config = dict(
    arch='dit',
    train_examples=45211,
    conditioning='none',
    hidden_act='gelu',
    mlp_ratio=6,
    fused_qkv=True,
    qk_norm=False,
    inner_norm=False,
    width=192,
    beta1=0.95,
    beta2=0.999,
    max_grad_norm=1.0,
    batch_size=64,
    warmup_steps=1030,
)
Rows from block 7 of a small image diffusion model, named by matrix and row number. Rows with one number belong to one neuron. Each number is 500 + 40 x the weight over its row's rms, rounded and kept within 0 to 999. All counts start at 0. Numbers have three digits each.
After each neuron's rows are labels from the 100 images, of 14976 (inputs lightly noised), where the neuron reaches its highest value: "strongest on" is what is common among them. Only what is clearly more common there than usual is listed. The data: stained colorectal tissue patches (NCT-CRC-HE-100K).
# fc1: MLP up (model.blocks.7.mlp.fc1.weight, 1152x192), inputs 0-63
# fc2: MLP down (model.blocks.7.mlp.fc2.weight, 192x1152, transposed), outputs 0-63

fc1.91:446489450444410461449554427496491536521549554495471551505510494504524530502488457521521483515593477542534482499539512522520436497415499462487556468481557518505522527485542553429534502542588535
fc2.91:533543474445505559525475482432542499475495499568538480533465451486535486512399550584504490548550550403486491477472554547506572453465470460497501456515616552559442477459534486523489526448556464
strongest on: tissue: adipose tissue

fc1.694:511507463530502544487448508453532567529468558556504478559565471575509520502532500470485530569505501532512450509491468466425473562464478543500441525458461462393489514568452535508458467536473492
fc2.694:485471404532515517500449459443452523488530503526482515471515531513557459471545486461485460486524492490514471517517488492520521581421525499567454490508409636545495534562457467484484460502489544
strongest on: tissue: adipose tissue

fc1.464:466518527493458507511548465436565492458494452484487622549499516428533526467471526452521459471459456495521444527509447459521522557516564490519478492442484506455553461476582478387526477493514461
fc2.464:501523485489475480471515464480479496526491482544479574468523514448465515465472522567510498525425482530556496515483501429475482533519522496399491484546554415493527459437550521481542492459458541
strongest on: tissue: tumour epithelium; tissue: normal colon mucosa

fc1.363:490452506555501508397552442427423501461535517587522514476498481533475538492503473452432426487561471563506464562533498356452516478443515512509447490522522525480545521512487457573501553458506546
fc2.363:468528492463513437501500430485514553473397537508488448502628554527508522514433505511483487519502514519484513458495496458558534440461544465461529571429482514455509460475513515518576492520473511
strongest on: tissue: lymphocytes

fc1.469:494554527556487465477452514498492518567559487529490577500529395557580546472510523518489419535477504502586453511454587489452420554475539443477542516507528492501464450518531532507553504517421457
fc2.469:493423545442453500455447462486545431523396450456476474532472512514490471505492475556543514472486514467439515553480530557534491485529477493499572582460397437442442562457499482564522432504533522
strongest on: tissue: adipose tissue

fc1.147:543483498523504480464478550428540490523526513462552506484437469475551510482536526534544450511519486528533447545488489541490528461469518591495492521455610498403495443417414481515552564517479496
fc2.147:531519537520507497496497492529484460529524455496448483555516545467498481562508532495544534511510490455514510493557442455363462464518421515555510536526596508467509538486570503532536541539472558
strongest on: tissue: smooth muscle

fc1.591:536563500516632560469476498530483516447551509402506546454491496528557522463530515521486476497483455534496528538462487479545453565463546494498596444514537445538547520498433530504520525484509535
fc2.591:549493502486553488545525470501502516471468508462538472514494451490499500443422459473509532513514445559524542495550512463485516578467478473449466555542485547477469516431510503478535487472547507
strongest on: tissue: cancer-associated stroma; tissue: smooth muscle

fc1.152:570473479587532508476550533478527500492539416472495524485556539514498470496576528478563516499509589479519495509514525518530473466569504581454486475486489526486544474433486508525523547464541487
fc2.152:560489507623466500506466529506483537468448496448467505516528518410507443477487501439527478485509506499483528545543492480444497510486461562505487480538514421468421562447504496497518542467496537
strongest on: tissue: adipose tissue

fc1.69:487529457526465472541546500464470461541499529527448441532531474529472521499499534540472535532507475511448504485484578489470572511468452450524535512411576524538435515495447541537483460478479500
fc2.69:527500490563448479512539483487494394559444537455490472497466471546496457494493530522513487489515526543466462481490554482481514509576499482476492481467642477475420443444499515499524528468523558
strongest on: tissue: adipose tissue; tissue: lymphocytes

fc1.135:451523534515472505502499485457538583537546557476513546495480459480434490512501462533470458469586554438434591615487506484519586609519545555511439469463600481476514515436575479589509554395558483
fc2.135:569490536600549546496486518503565545561493520552513469554471462560466478486546483481499499544489547522498479549486490508530531477481458500569541488518548633508423521423564466496513475496491527
strongest on: tissue: lymphocytes

fc1.188:487507438492439517522535503506556539480463493557513510523498557530508527532556507469524477486518467481505523546537485480502500521518506444490457456460673423525512496474450459563512515464483460
fc2.188:509479506508484568517448555514448519459597437450529530504520506491408447494503499540499511457503433503501467559509518564423515447563483503555539491509619520476562462468464505545522507496520493
strongest on: tissue: smooth muscle

fc1.99:525510480505436511536515461497498542513434530548566544515530462525494503493530562410518511515525496504469505598492503493536482462567534476490563503436498480523567430508573360476482462481549519
fc2.99:554528518563567516551456540463519531482507501497561405530500460457520457468453439514503519506547423540480477528457516456573528469534478476535517493505536521488498444477486501525491519384563474
strongest on: tissue: normal colon mucosa

fc1.327:511514476478515472468503499442488545487469473490471543521495585541455537497559479511550452560557519552594449581465506498599563541474489466522497486527537475517627546489493497488523528535537476
fc2.327:501507510420482555633509432494516511554489562471535523505452425483455482496511490499569418514469478533516505536538464433479498490505491465397497458520582511455527425428484489510481507438589460
strongest on: tissue: tumour epithelium

fc1.570:479549479427483443544526469471490502500497498507481538491461463470482503547494464485415458524432407413543470505512582459491532443467490523508508514548542488554494450448509535530533472459474451
fc2.570:462486483564471511450482483460511511421509504530512551555569421541512539494518533495546470455529506472443470480537478536498524489479517487592469535528486533432470485619412512514445499532490493
strongest on: tissue: lymphocytes

fc1.85:485483472501432510564461509568472596530526455500459466510525501475473523518513481546523458515536533576542527437530504530543434514537476478465482488436525468520544517541508468492518501489480432
fc2.85:498506523568508496407475468564504539449513501459518532516527448505500506466494475568542436494519471441486549536526566541456427486591506524462505495524615524485547510473483553479538515511400531
strongest on: tissue: mucus

fc1.354:497511509457522533565502517527509538508515464565504512452419541508504445602504531458527507438487465471493447467447499546538516597463575517587461523494467468495454508470515501522545546498530521
fc2.354:500547469465506498512450531516535541500532439451475513493477494477472500425480523570508517553477416502530498464538553494504484484510448542421477447511519522464427484494403439479558473503450436
strongest on: tissue: debris; tissue: smooth muscle

fc1.563:543513529477545448501548493471465540542512445462469479551538514497472546554523520549498423519493448519607436505507490473546467450506541469442474422565549599481492453436582533467415518523525468
fc2.563:500440564623530460526437569562509456466484493453513559496482510465500517516465518471525489425468543527522499521472502484498522469490482528454464485452512463506518471479474509500461562501431483
strongest on: tissue: smooth muscle

fc1.430:478463469513590530550556472429487476501481545478462523484541455424442525496500457556430500494483538462451586492456476534528550488488539465480495499529511467520505508509502505550545499488566433
fc2.430:463516486445484444490508556521517483469535561562535460480492449447533446498536532480373515456527532455534483533519486419465522544522546470527469516505511476524550466410517588461570495580514529
strongest on: tissue: debris

fc1.16:483508412490525466497534541566492478502535488482530463488471452460502532494491524550495476581481512529518517521446466568509476558462500550533424490474471537511532576517478624538475464534445457
fc2.16:516532498541511501480488472532475425557468558549528484453493541466470543540454522412499494473500583435485497487423528504501478458514510521538527497502455449578527485527479496484501528491521490
strongest on: tissue: smooth muscle

fc1.479:501454491543480465481463568454484528452558500568414551518436474489495413514535436531519505523484486534540525520544519496568508505558511501508540448522503514488471441419537484512517518506530526
fc2.479:524466494546507527514508550517566570476446517499481521439437527464458491499489486512525504519507577488495501554555495496466510525490467503563539480599554495555469468471527521567488389499448502
strongest on: tissue: adipose tissue

fc1.43:456472494507534523460487546569525435561531450422544519511506508520457498526489538536455424445441499482526564508521556453497539470508536490509488493518560363548565455493501509496481461450488446
fc2.43:475519527498472451452468493488499452518489432497548526446501476510464552513522444492454471517504551496462469483546527477593476522500534511482544503551521613488478524496494479510460479491529571
strongest on: tissue: smooth muscle; tissue: lymphocytes

fc1.708:517479499552527458511531495447533607497470539538539596582492480488506552538559483513481520547457469510498441521521490495509480589459573485504508527525554399456507464514533470614511419459484479
fc2.708:539477481582550522474499482484442535521540469559429449494540501509467564542553498531388472542535539521518503584454479507535527453473515492575441500498554532506551483541478524490490512493397515
strongest on: tissue: smooth muscle

fc1.663:511604548475472504530509549493490536495454515502575482484495482483521474485525470581507505511525493480557549492421491557532497502450504541553510512560562504468523469532500550494555525535436515
fc2.663:491524564480467524458542586487463473488497529467448553478485515540523544528528529383469456522466581501495539498488473541557498575454501474539458509495477447571467504502541490514500478421555458
strongest on: tissue: smooth muscle; tissue: debris

fc1.30:557536440499550538540498510457580489568513561536491525490469527528494441465496533523515507583453494450528574463492480601568518506525552487540485425499556480507487525502491477474530441448563493
fc2.30:507498484483510539455478522518554467476499517507536462541514513509442443506466465490454477467477571482531433464480518496475487605550504505554570483532464437481502455533474449568524490586479483
strongest on: tissue: normal colon mucosa; tissue: mucus

fc1.709:493483458458448523577464451495466468542580442486568505510520483544529419470512441538525449583504476387490470507568524475508537463563530444555446465557542469535494432491496496553488503542507534
fc2.709:465539526522485485441564456453417457500419496459482470454481516529471451502446484416492504453570466595449433475549503472534511551498573503506520534505446552503457451466507495512530563477536548
strongest on: tissue: adipose tissue

fc1.436:500476470521514528468462510502479473512476432531507509535481492473589449477554515502454494476437530455446500500447557489551491545519534474480522466507466551494511512551443520501495530551561556
fc2.436:511537573490482502406521496542583486471436525402530469492473553473460521496448499479557515603501462519516516540537510520570506547526480470452541502548510461506458559504452510528454462525446455
strongest on: tissue: smooth muscle

fc1.475:494565545452486458524516510503476524530544496511491534484463529451416540441481492560433441520481361564548496525494528500484456487505498490565535465423522548427547530478527542512534500504499484
fc2.475:494515541484447518388520459485499492586462485470537515499497492519507543480533499433439536457460507504581489467494482605474543494440510464462490481493525463544472491473501553525487490473554473
strongest on: tissue: adipose tissue

fc1.509:505555573502462467588554495463489505475491508513550471500519480523496531523517529532518532555503494580511483593477416533541540487532465471477451528480501499528506479436565492519505453404613482
fc2.509:494505560519420472509521536479478500528517492564561472488439492519495530545463515539484531505541489472480524504487547455517511494481485505535521514501492512449491490561479491463485495432539531
strongest on: tissue: tumour epithelium

fc1.655:507518505528487563529564490456500447458491447526429574527505496576519513506569497500529494545466521385522596542537500479505485514494563453461436456523502490432528493522443489554510532495480442
fc2.655:490559514479555569516473491481478504516473455464472447546546545462558530519515505523521544554496450476435508449482509421508424554491589504531463507514443440545480478439477535533506437521544515
strongest on: tissue: normal colon mucosa

fc1.266:542518440493515481500522514458581480464496493525517555523511505507548538546503515392476511492457534568537520523535448512502504509583509483547461547538408459458546511542532511492464586510574512
fc2.266:497499504556517516423548546569454471544522543550468494490600475486506532474467526459537578522488511446551498477554527488562425492540468470514510509483565544522556532585483517462483581537542475
strongest on: tissue: mucus

fc1.212:495506525486505476508519426492486521544577522464543465470499487523495524489574479547402497465462459521473505489490555499535496531501529469538502436462560504523530521518534490489502501493507517
fc2.212:471467523553510541497584404518511479542419463454545481509482585488481501479420507512530542475456506528501542571495471471601500499527551466451527523528547608475440512506539574529500510554578517
strongest on: tissue: cancer-associated stroma; tissue: smooth muscle

fc1.567:501527482476510490502540472527513601565478577517478440494501506512508471498505522510478534455505589479524447585493490476469518466551567541445476442549522476490516500548459539592509522466504529
fc2.567:483484523585510406463472503527443587588495527588534494495498555503498453469492491511522488584495535554529491521493517514501463437457461517448493518539565547418452577557527531485566514457455498
strongest on: tissue: debris

fc1.653:469471533459457569496541482514547508466542519492438507501423522509468556515463486527463542461488495497470569470513452506566539513484558499517433538515554479533586501439444470505523518487587525
fc2.653:440512509467533502505514474445566484550426527452482500457483428476602501496524534509538544459513572402563479499497483519481457399531502447476549509542442460451468482472477482489493508495492477
strongest on: tissue: normal colon mucosa; tissue: lymphocytes

fc1.269:547489542491506506455453464499483563478550452437465454531526470443478459444505419514512478515528457594507453574495438512487503501449569501504406503527459471497493497515546507545558535522448465
fc2.269:509504519584577512518449515499507567445454509538498444525526480550497486575568482512491440577509431541513530476492496458478513469438527500504478470509527528469474537523453447501498541449417499
strongest on: tissue: debris; tissue: smooth muscle

fc1.745:468528496476435529455487505506523484489517564521528534543452471512520517542498581479453457502482497466455558498499533470547528498484471501465547563447480473505449491504553497405527513479507521
fc2.745:516504498533549509567468574512425408503576542492566479453478518560518506515488532557534514488504521530507587494516439525439570516406474473519495563527554497513463511573520451473519508459590459
strongest on: tissue: mucus

fc1.685:550449487514493509485564454500505471483493521485459561493463550489458539485563530534509460547478529464582491586525448481514572540480487550495545443523452462551456586511502455472486471456557454
fc2.685:491502399464522512448520462505478488512532507545538576501507493545426532437516503437500495506466554577464546545488457473488505470528529536522466482496485507523523564430471488509538545503471470
strongest on: tissue: adipose tissue

fc1.7:468516468473498563529486485482555497574506564493486529433464503441519488566529462465460429536560512449504505570458452479513514494482517553515492472471538474490582516539485439548567460535497513
fc2.7:475494475459479487485516503521469393520436564514500458531576523422481453498483489471488561435467513467521502456510540523463523509514509489491487491501512489538455461509508471469459474512460480
strongest on: tissue: adipose tissue

fc1.627:487535462455533488523496616430464474498500487471527512488512480455601515535585490480508551497505510513512480538519553478499529469471516480459428513495447567502477525467582483503538463572513506
fc2.627:484496497574509510555482478515502581536417571494537473456465477505515477494503549519497464480498556501465498482480478483488465478426501533566497514507467488433505515490460538489481476421444496
strongest on: tissue: adipose tissue

fc1.720:498449518516548453496493542524549572452478504502449515559472557529537544459537515443564490612531464490501520582468465506471475504544633526485492442533508435497485471477501530486529516507493494
fc2.720:586508457505526469496539505469488500511573473492519513620443503519476464510474502456436520482476488514525486491495512481580557525517455442499442489447519579501461488506482506487494520522517545
strongest on: tissue: mucus

fc1.255:490460466494482484437463513501562515571503461531544515475526551559486512503582506495446450475480549495494497563540596500497475487487563468511496456492554495537451467545481610485496503551507481
fc2.255:552527481450512429451585516538506479484431471468583533521541504468467513394443508412486516547472435487474471487470490503537495457504574463442445429469571518443464485493477547505509497504550476
strongest on: tissue: adipose tissue

fc1.136:483500492475435504504549526504470482466511577502525520448536492482465463479499414486521475476501525484517459470497480512502547485552551491440462532498604375541550506499500482493518465496597509
fc2.136:475528469489566473509521494450556541490469507406563501492480547493486473481505500462497518499494526451520475484520588501630533523555545487518503458502503579524542518417533489470431494547563435
strongest on: tissue: lymphocytes

fc1.568:500508465469582463535502520437568508435460500485522515483598519457480565455487511459493494480458488469500467514499502456529584511510580532472516487424427499521531522402511550501488496480512516
fc2.568:469503481491418561482449470449524535436528449479525488530493479501447523576415445531457467536493471440515428494471444509531539490519494535414469529441424419466528515471497477438490479536474442
strongest on: tissue: debris

fc1.190:455591443490607489541456533504505536439561493490406555440481493470483508551532498437496431497504479528519503475487440517593526471474590499466540494520490460524558519498506519518531499525496501
fc2.190:493526491503486559421541499473448560474409541562527531504553509524475487445452481450500507483476447484520507440502515486544541580540534505559482461526516504495508517482498539416461506484431502
strongest on: tissue: tumour epithelium

fc1.260:489541507507504499512509530480520578517553511467558503464476495475461466528450412490404477445475471484492551518427527479522542581555487540532474466513566506508517558419543502542558471437523448
fc2.260:506515588561492528456490449475466520511489478515473470511444465489501454514534489501431471472448477526449465524435445516533508487493492527504557599544516614461482483497542523475496532503541600
strongest on: tissue: tumour epithelium

fc1.346:513492526575519538501533505514554476520497507569409521470510533533466495500538504487516566508545564400499543466497527538547543472527499500462492502510492482470429450473486453462466558475581399
fc2.346:471459464473558562500468434552485573504480537422478481486457513490469487464492463496538519483504546507481529450522520478479523502541469501479505517492447484497567548367519508514480493519502470
strongest on: tissue: normal colon mucosa

fc1.253:523452526484547540496493518391546520446521536470509507492485497588494579523518517562504471478518467473462470562524501521575497484477495511567416510500507481536553518500528459447484533440493444
fc2.253:500563516392419464482571512544596442473507481563477471495479496495468518507536523499463513523493535545498535499493524499466548407539475484454570493466531398469527476473532508525541456460525492
strongest on: tissue: adipose tissue

fc1.115:476464452423511524473482474525528602472502496536517492504481485556439513500516549561434441484499518489539447578502509464446472473503483580459564517532614560529502460559462513503500554535451512
fc2.115:550470510494460480527490554501511583489445575412502481498457485496547475498486474599475511544495591554453558518497488441501526543498505504403460483533557383477545519424535452547519432461440498
strongest on: tissue: adipose tissue

fc1.468:435548474482448512495497443522471477527456566521495539511471456551495549466509528462482465483443497467526466613533514485500504500541562535602515433521505512436482510526453503557547452495539530
fc2.468:498461445540490526473470590572433458494491521459521516476530444540471553537536471517541531522500462547486460495535520464516514586464427422456462519510498485511470510524528525486524507428497513
strongest on: tissue: debris

fc1.63:514455479563460487528462443469531481473550531547558514491500565501532466440591503483516501491470451533479546548463595499475472501486499450567543425498528553535493453512494533501522532465513559
fc2.63:496513543537438453472511506507471521523438499560538476536556544522545475429505488516467530486539521526494568511578549513473474521435440516478491490492491459511436482471532474488496442532425550
strongest on: tissue: adipose tissue

fc1.50:475514475546476496529471482480532508472463499450509518486521518484479514516529490519468538502512462607521513486501526533550497429480462518470580486499603518496492494451492463490472444461541544
fc2.50:496533448544477505588434495530507562541449553530516489416481479479539496537492456567468546546510534518438455533490478405512450460548492523465468517543521514488500514459457489559508547460517470
strongest on: tissue: smooth muscle

fc1.105:475479573452495454458500512460529421520487560442519473442424480485573584516510520554428506555500577536500446461498541511527513552474546439484532443477444501549457488506507491536497508499554478
fc2.105:500570606514510502511441481477484587601582506553542491513507512529537441529473461464520432479459522504468483523500504557413523466507503501551408511528480454507489481432465555526543555484507488
strongest on: tissue: normal colon mucosa

fc1.611:475539449464581496551465515528518475453492441556495417544525489514536524480485500421468495554542500515473511529504535477460481459559469464482539526521496480443498561483562434527498499516464497
fc2.611:515500457453493516509527459499528483453443550452533505504513460430524532511498547544567472582501516550501526438484537548573529439584521549497557472495470553551462563479488502488494529479392510
strongest on: tissue: mucus

fc1.492:489583480441536574530534456508528493445531495525516512433545507530589479538531475506438416506495506451499522415531478476513482503497569516520470456498581449485598538501440502575461531500528448
fc2.492:501499499461488579488521456501540490511329468495476523535530520501561448448498536562424514490507490487486508471471464517457498589446490513483495529506471465486491498448460494463504519476538527
strongest on: tissue: normal colon mucosa

fc1.703:551520485477454443491490500513605432504482441555516495503450445458494463497510459478486519574518570505463557473495487507525561476460552542501520477535506481472502564527428581524475485511507522
fc2.703:503493572488565540439422561555398385490577474430511514521509487492429482552450541427469441517502528458488507463546485515533555537451440497555483493546479550516491440506450477470500501568522509
strongest on: tissue: lymphocytes

fc1.481:507471456507580481504514562486557499516481525499487456490572492538428550456553514529482522476478558499503474492468452519587532476447538473535471498542451460547485488462519574460454506509489461
fc2.481:412460550536533512505488472502525537525513514452470563461504551430514556479491497431463567467539530466518416520533521463475530443518514521521427506520514545515520497467542521541454509499471510
strongest on: tissue: smooth muscle

fc1.538:515561483516490484479502478450520548475504459448447547461506486504472495423461434542464457536496478529487565530490505526548462528444506515449482515460523445508510478488530503550559542443484528
fc2.538:553528524492512437456545449561500470435523488534500538480533475482494524519537497461414531535520528523447505492416508495379496483418461484536517455564551449499542512535468488536490482487510501
strongest on: tissue: smooth muscle

fc1.664:472490544584478437423494494499502461537504481486537547508504533473488444526567564496498550520496499515509515519488504486533531442475560470555497458465459503394491481482485532485431532493505441
fc2.664:500446508581519528472485438453450511515375553409531619546483486481523559514513453386471529446527435525529542499513520472479523555549460456541557544441506524493576515429508467519484477520478520
strongest on: tissue: mucus

fc1.697:518544594441506512557493528466463503518522424522518521511487486452478471470579488497509423546455530490450576504462537498558508557503488496505482466577516478472564582462568494527582477501467462
fc2.697:491462507618441493476470536476464518562527452487530517482514469552517440513437508507449449528514470540428505499499489451508447562492506521606479486583534559519485461529456537550491493472565558
strongest on: tissue: normal colon mucosa

fc1.640:462465447441511506543540477508512470461547499521497532560457448510500531554531523510483484503565512466521603506455539494522513551459507479412545491507531509479544503493523457496606478458510567
fc2.640:476533525552479501525533557470495439448484441514483536502508511509458532430522554455441516483514487516512513463527527487530471473501571482533572505555502524510515497507603494461539479537563533
strongest on: tissue: normal colon mucosa

fc1.261:554573528503422513525495477496483467505482567473533489546520490467490523571497535552475441442487465539533526509525511568551557534472536457495503508547454576485461496488488520495541542444523499
fc2.261:481453449514483562577492497460528432530501516467469530541489546520539450479536553415514541572456418495533522484489549497484552535562515470539411461580489487462474502440502517526528498479509501
strongest on: tissue: smooth muscle; tissue: debris

fc1.696:519493430509508457445463455527497504492504483465498588529503545468565536427479557402483504436486478487519471543449431443552502516533459511534495462503527493481452493442514518550619484528519443
fc2.696:465491387405465511450552496475434504452466477562534494501526451531519526469456495540545513470454467523556526452483522527461481501455531451477532481511519471551542530493528558437551481534465417
strongest on: tissue: lymphocytes

fc1.510:550513561498494518633544545450574534504499465552441517456492478440480469474521442533439526500499443553522533508514500516584493492461499535449519544496546517584517518428567517512495504495506505
fc2.510:495530507490530495512493436442472609540482477506532519497423498482456540523454490532498552541459554482535511495460480470509513484465476505415460526445532550460433475517638462531527505484501537
strongest on: tissue: tumour epithelium

fc1.41:493488570518476512502493505458484490437455505583439490415495465519514547470514497612458535507521541461494477486513437490523510489461532532476509493564441510602559482526437414521534520471496410
fc2.41:513460504498481552523439460562541535454527534488511485450499523491506524483494503509400542441546475485498450465479522484487511434469513541554503538494383471465554446474508516542491498501580501
strongest on: tissue: debris

fc1.351:431499517579480573487518501472503535510464505466560506485523425545529547495504486524476460511420569541478494553455542535496532504478497485480489501516557497467548579461458531493507531533425495
fc2.351:592492437490456510436523527492535524530614550455534427483511512512547443546470488524494584476530534513519499543506466555476494519482533441413500503483527441504561472514511469493468503487486452
strongest on: tissue: debris

fc1.467:529477585490521455561488473537569511454567477506594501541539479518514468498475551606445450479561473543499491443517514515554420487500517505499466486503478506474478547441510465564489562524478507
fc2.467:538503440466494499526501512497578534487424456441482492428503466475469605515514483451433520532470500474534484488454443562433501556496476484523483459448436471557519559415460498543488528503506464
strongest on: tissue: smooth muscle

fc1.535:520521470525496538499462479485505525481491533457505509519501493495537558546506477584503502517490546465485531481548434506608482545472471512512518489459600443539520540459521465438481436406548492
fc2.535:510507507497463451521503467493574437502506390557500500576511402469475539499459525499550476552497562509497494490510528587494488435528490490560450529458562417456509478516483454408482541494547474
strongest on: tissue: adipose tissue

fc1.736:501544461552528491524362499498521520559449511558512473589508520518621527542479524497519469465500518483502469449466498537460530557536504445506569493477521492487519536509493489496533495490495607
fc2.736:530474536537530483500522584522495508430525538485468493472479513509430475504521430549565524542494486504512552546526476486606492518497506437399522422507594551490498540482518445514518503479438576
strongest on: tissue: normal colon mucosa

fc1.493:540493552495502509542478464517427474572566530505525477465416489474538534448555486506478416568503561485477535456447537460465508527510553453496472491530607485506571604515483478499517489492478510
fc2.493:490501487407461493516509489516453522458467553523481524463506505470525478474488463469518437529455463541476465528506471524476471498584520519435455454505460473526529481467466512506498434502497523
strongest on: tissue: normal colon mucosa

fc1.226:499433548524539513484478454479423516555425493620552504474471520422575421489561541440450560573491507457524543474486477472513500511413527438514511408525525453476504558529546512475490524505466512
fc2.226:495483589496521461493496517514507472439555537588482544496538467469470528465468504409563515434487547540492508493530466513541538454531513446507482526504513577531489509542549536553443543525488445
strongest on: tissue: smooth muscle; tissue: debris

fc1.184:499507511510468511458493481482441498507543533544515520506453489476523449499485464491530484476534512456527511586507460467536449571505515487452506535488490524475528468482560489506538566469442501
fc2.184:499503452501525528502438504474507505533541534585488579493581526488502555464597490537570532566511522497512533497451552540506444453548444536483468487543521517491495485530526496530502494525483462
strongest on: tissue: tumour epithelium; tissue: lymphocytes

fc1.705:514471423514512439543491535504487575613562472481504590518466512551468524441486531553433470514471491515549456492522511552555443487351555597513516481477578548480517539444574576500503487519524474
fc2.705:478567506497522440479567474463495515430451461553487551559508453446538455447486479438498518452495568552464499507420551486548478461540516477526549491488665465444515547483546541476421506512491552
strongest on: tissue: adipose tissue

fc1.606:486515486537489546422597489473541529513517553512548503471503464527436513451502547532573421520469503453532474522506493456509486498468506486509491502489475518472473499449503565570575493496536537
fc2.606:519513477545516548458570504537468490479462555476497506478505503501414481537466503585512439539510526573484448467512517517481504483560527483484518536460521464530397503424462525490495503514515495
strongest on: tissue: smooth muscle

fc1.125:524559478473482521527533472513491518511516515486530582490466502443520556484461503495396440607502495451514551449479502510525461546482497534606469453523456491466397564553472438485520516456490469
fc2.125:508518459472465463487471499458415461542511440559437515518491481488398455500462532367527533572450475515477535495466490469525542455569455526538579414465465548491563515518495451443492462469483441
strongest on: tissue: mucus

fc1.409:553519512516427529541530497511479429483503508512510477554530428520486493490521581585489499505431506565544442506529531535538498616451496537489469482548439528493450533475502497515443425467487568
fc2.409:479562534474559555511451552482540524570501471567528528411511496480474525513525496506498473524572548560505506505441479531513526470428484544532500534504481488518544534471557442438520491479506442
strongest on: tissue: smooth muscle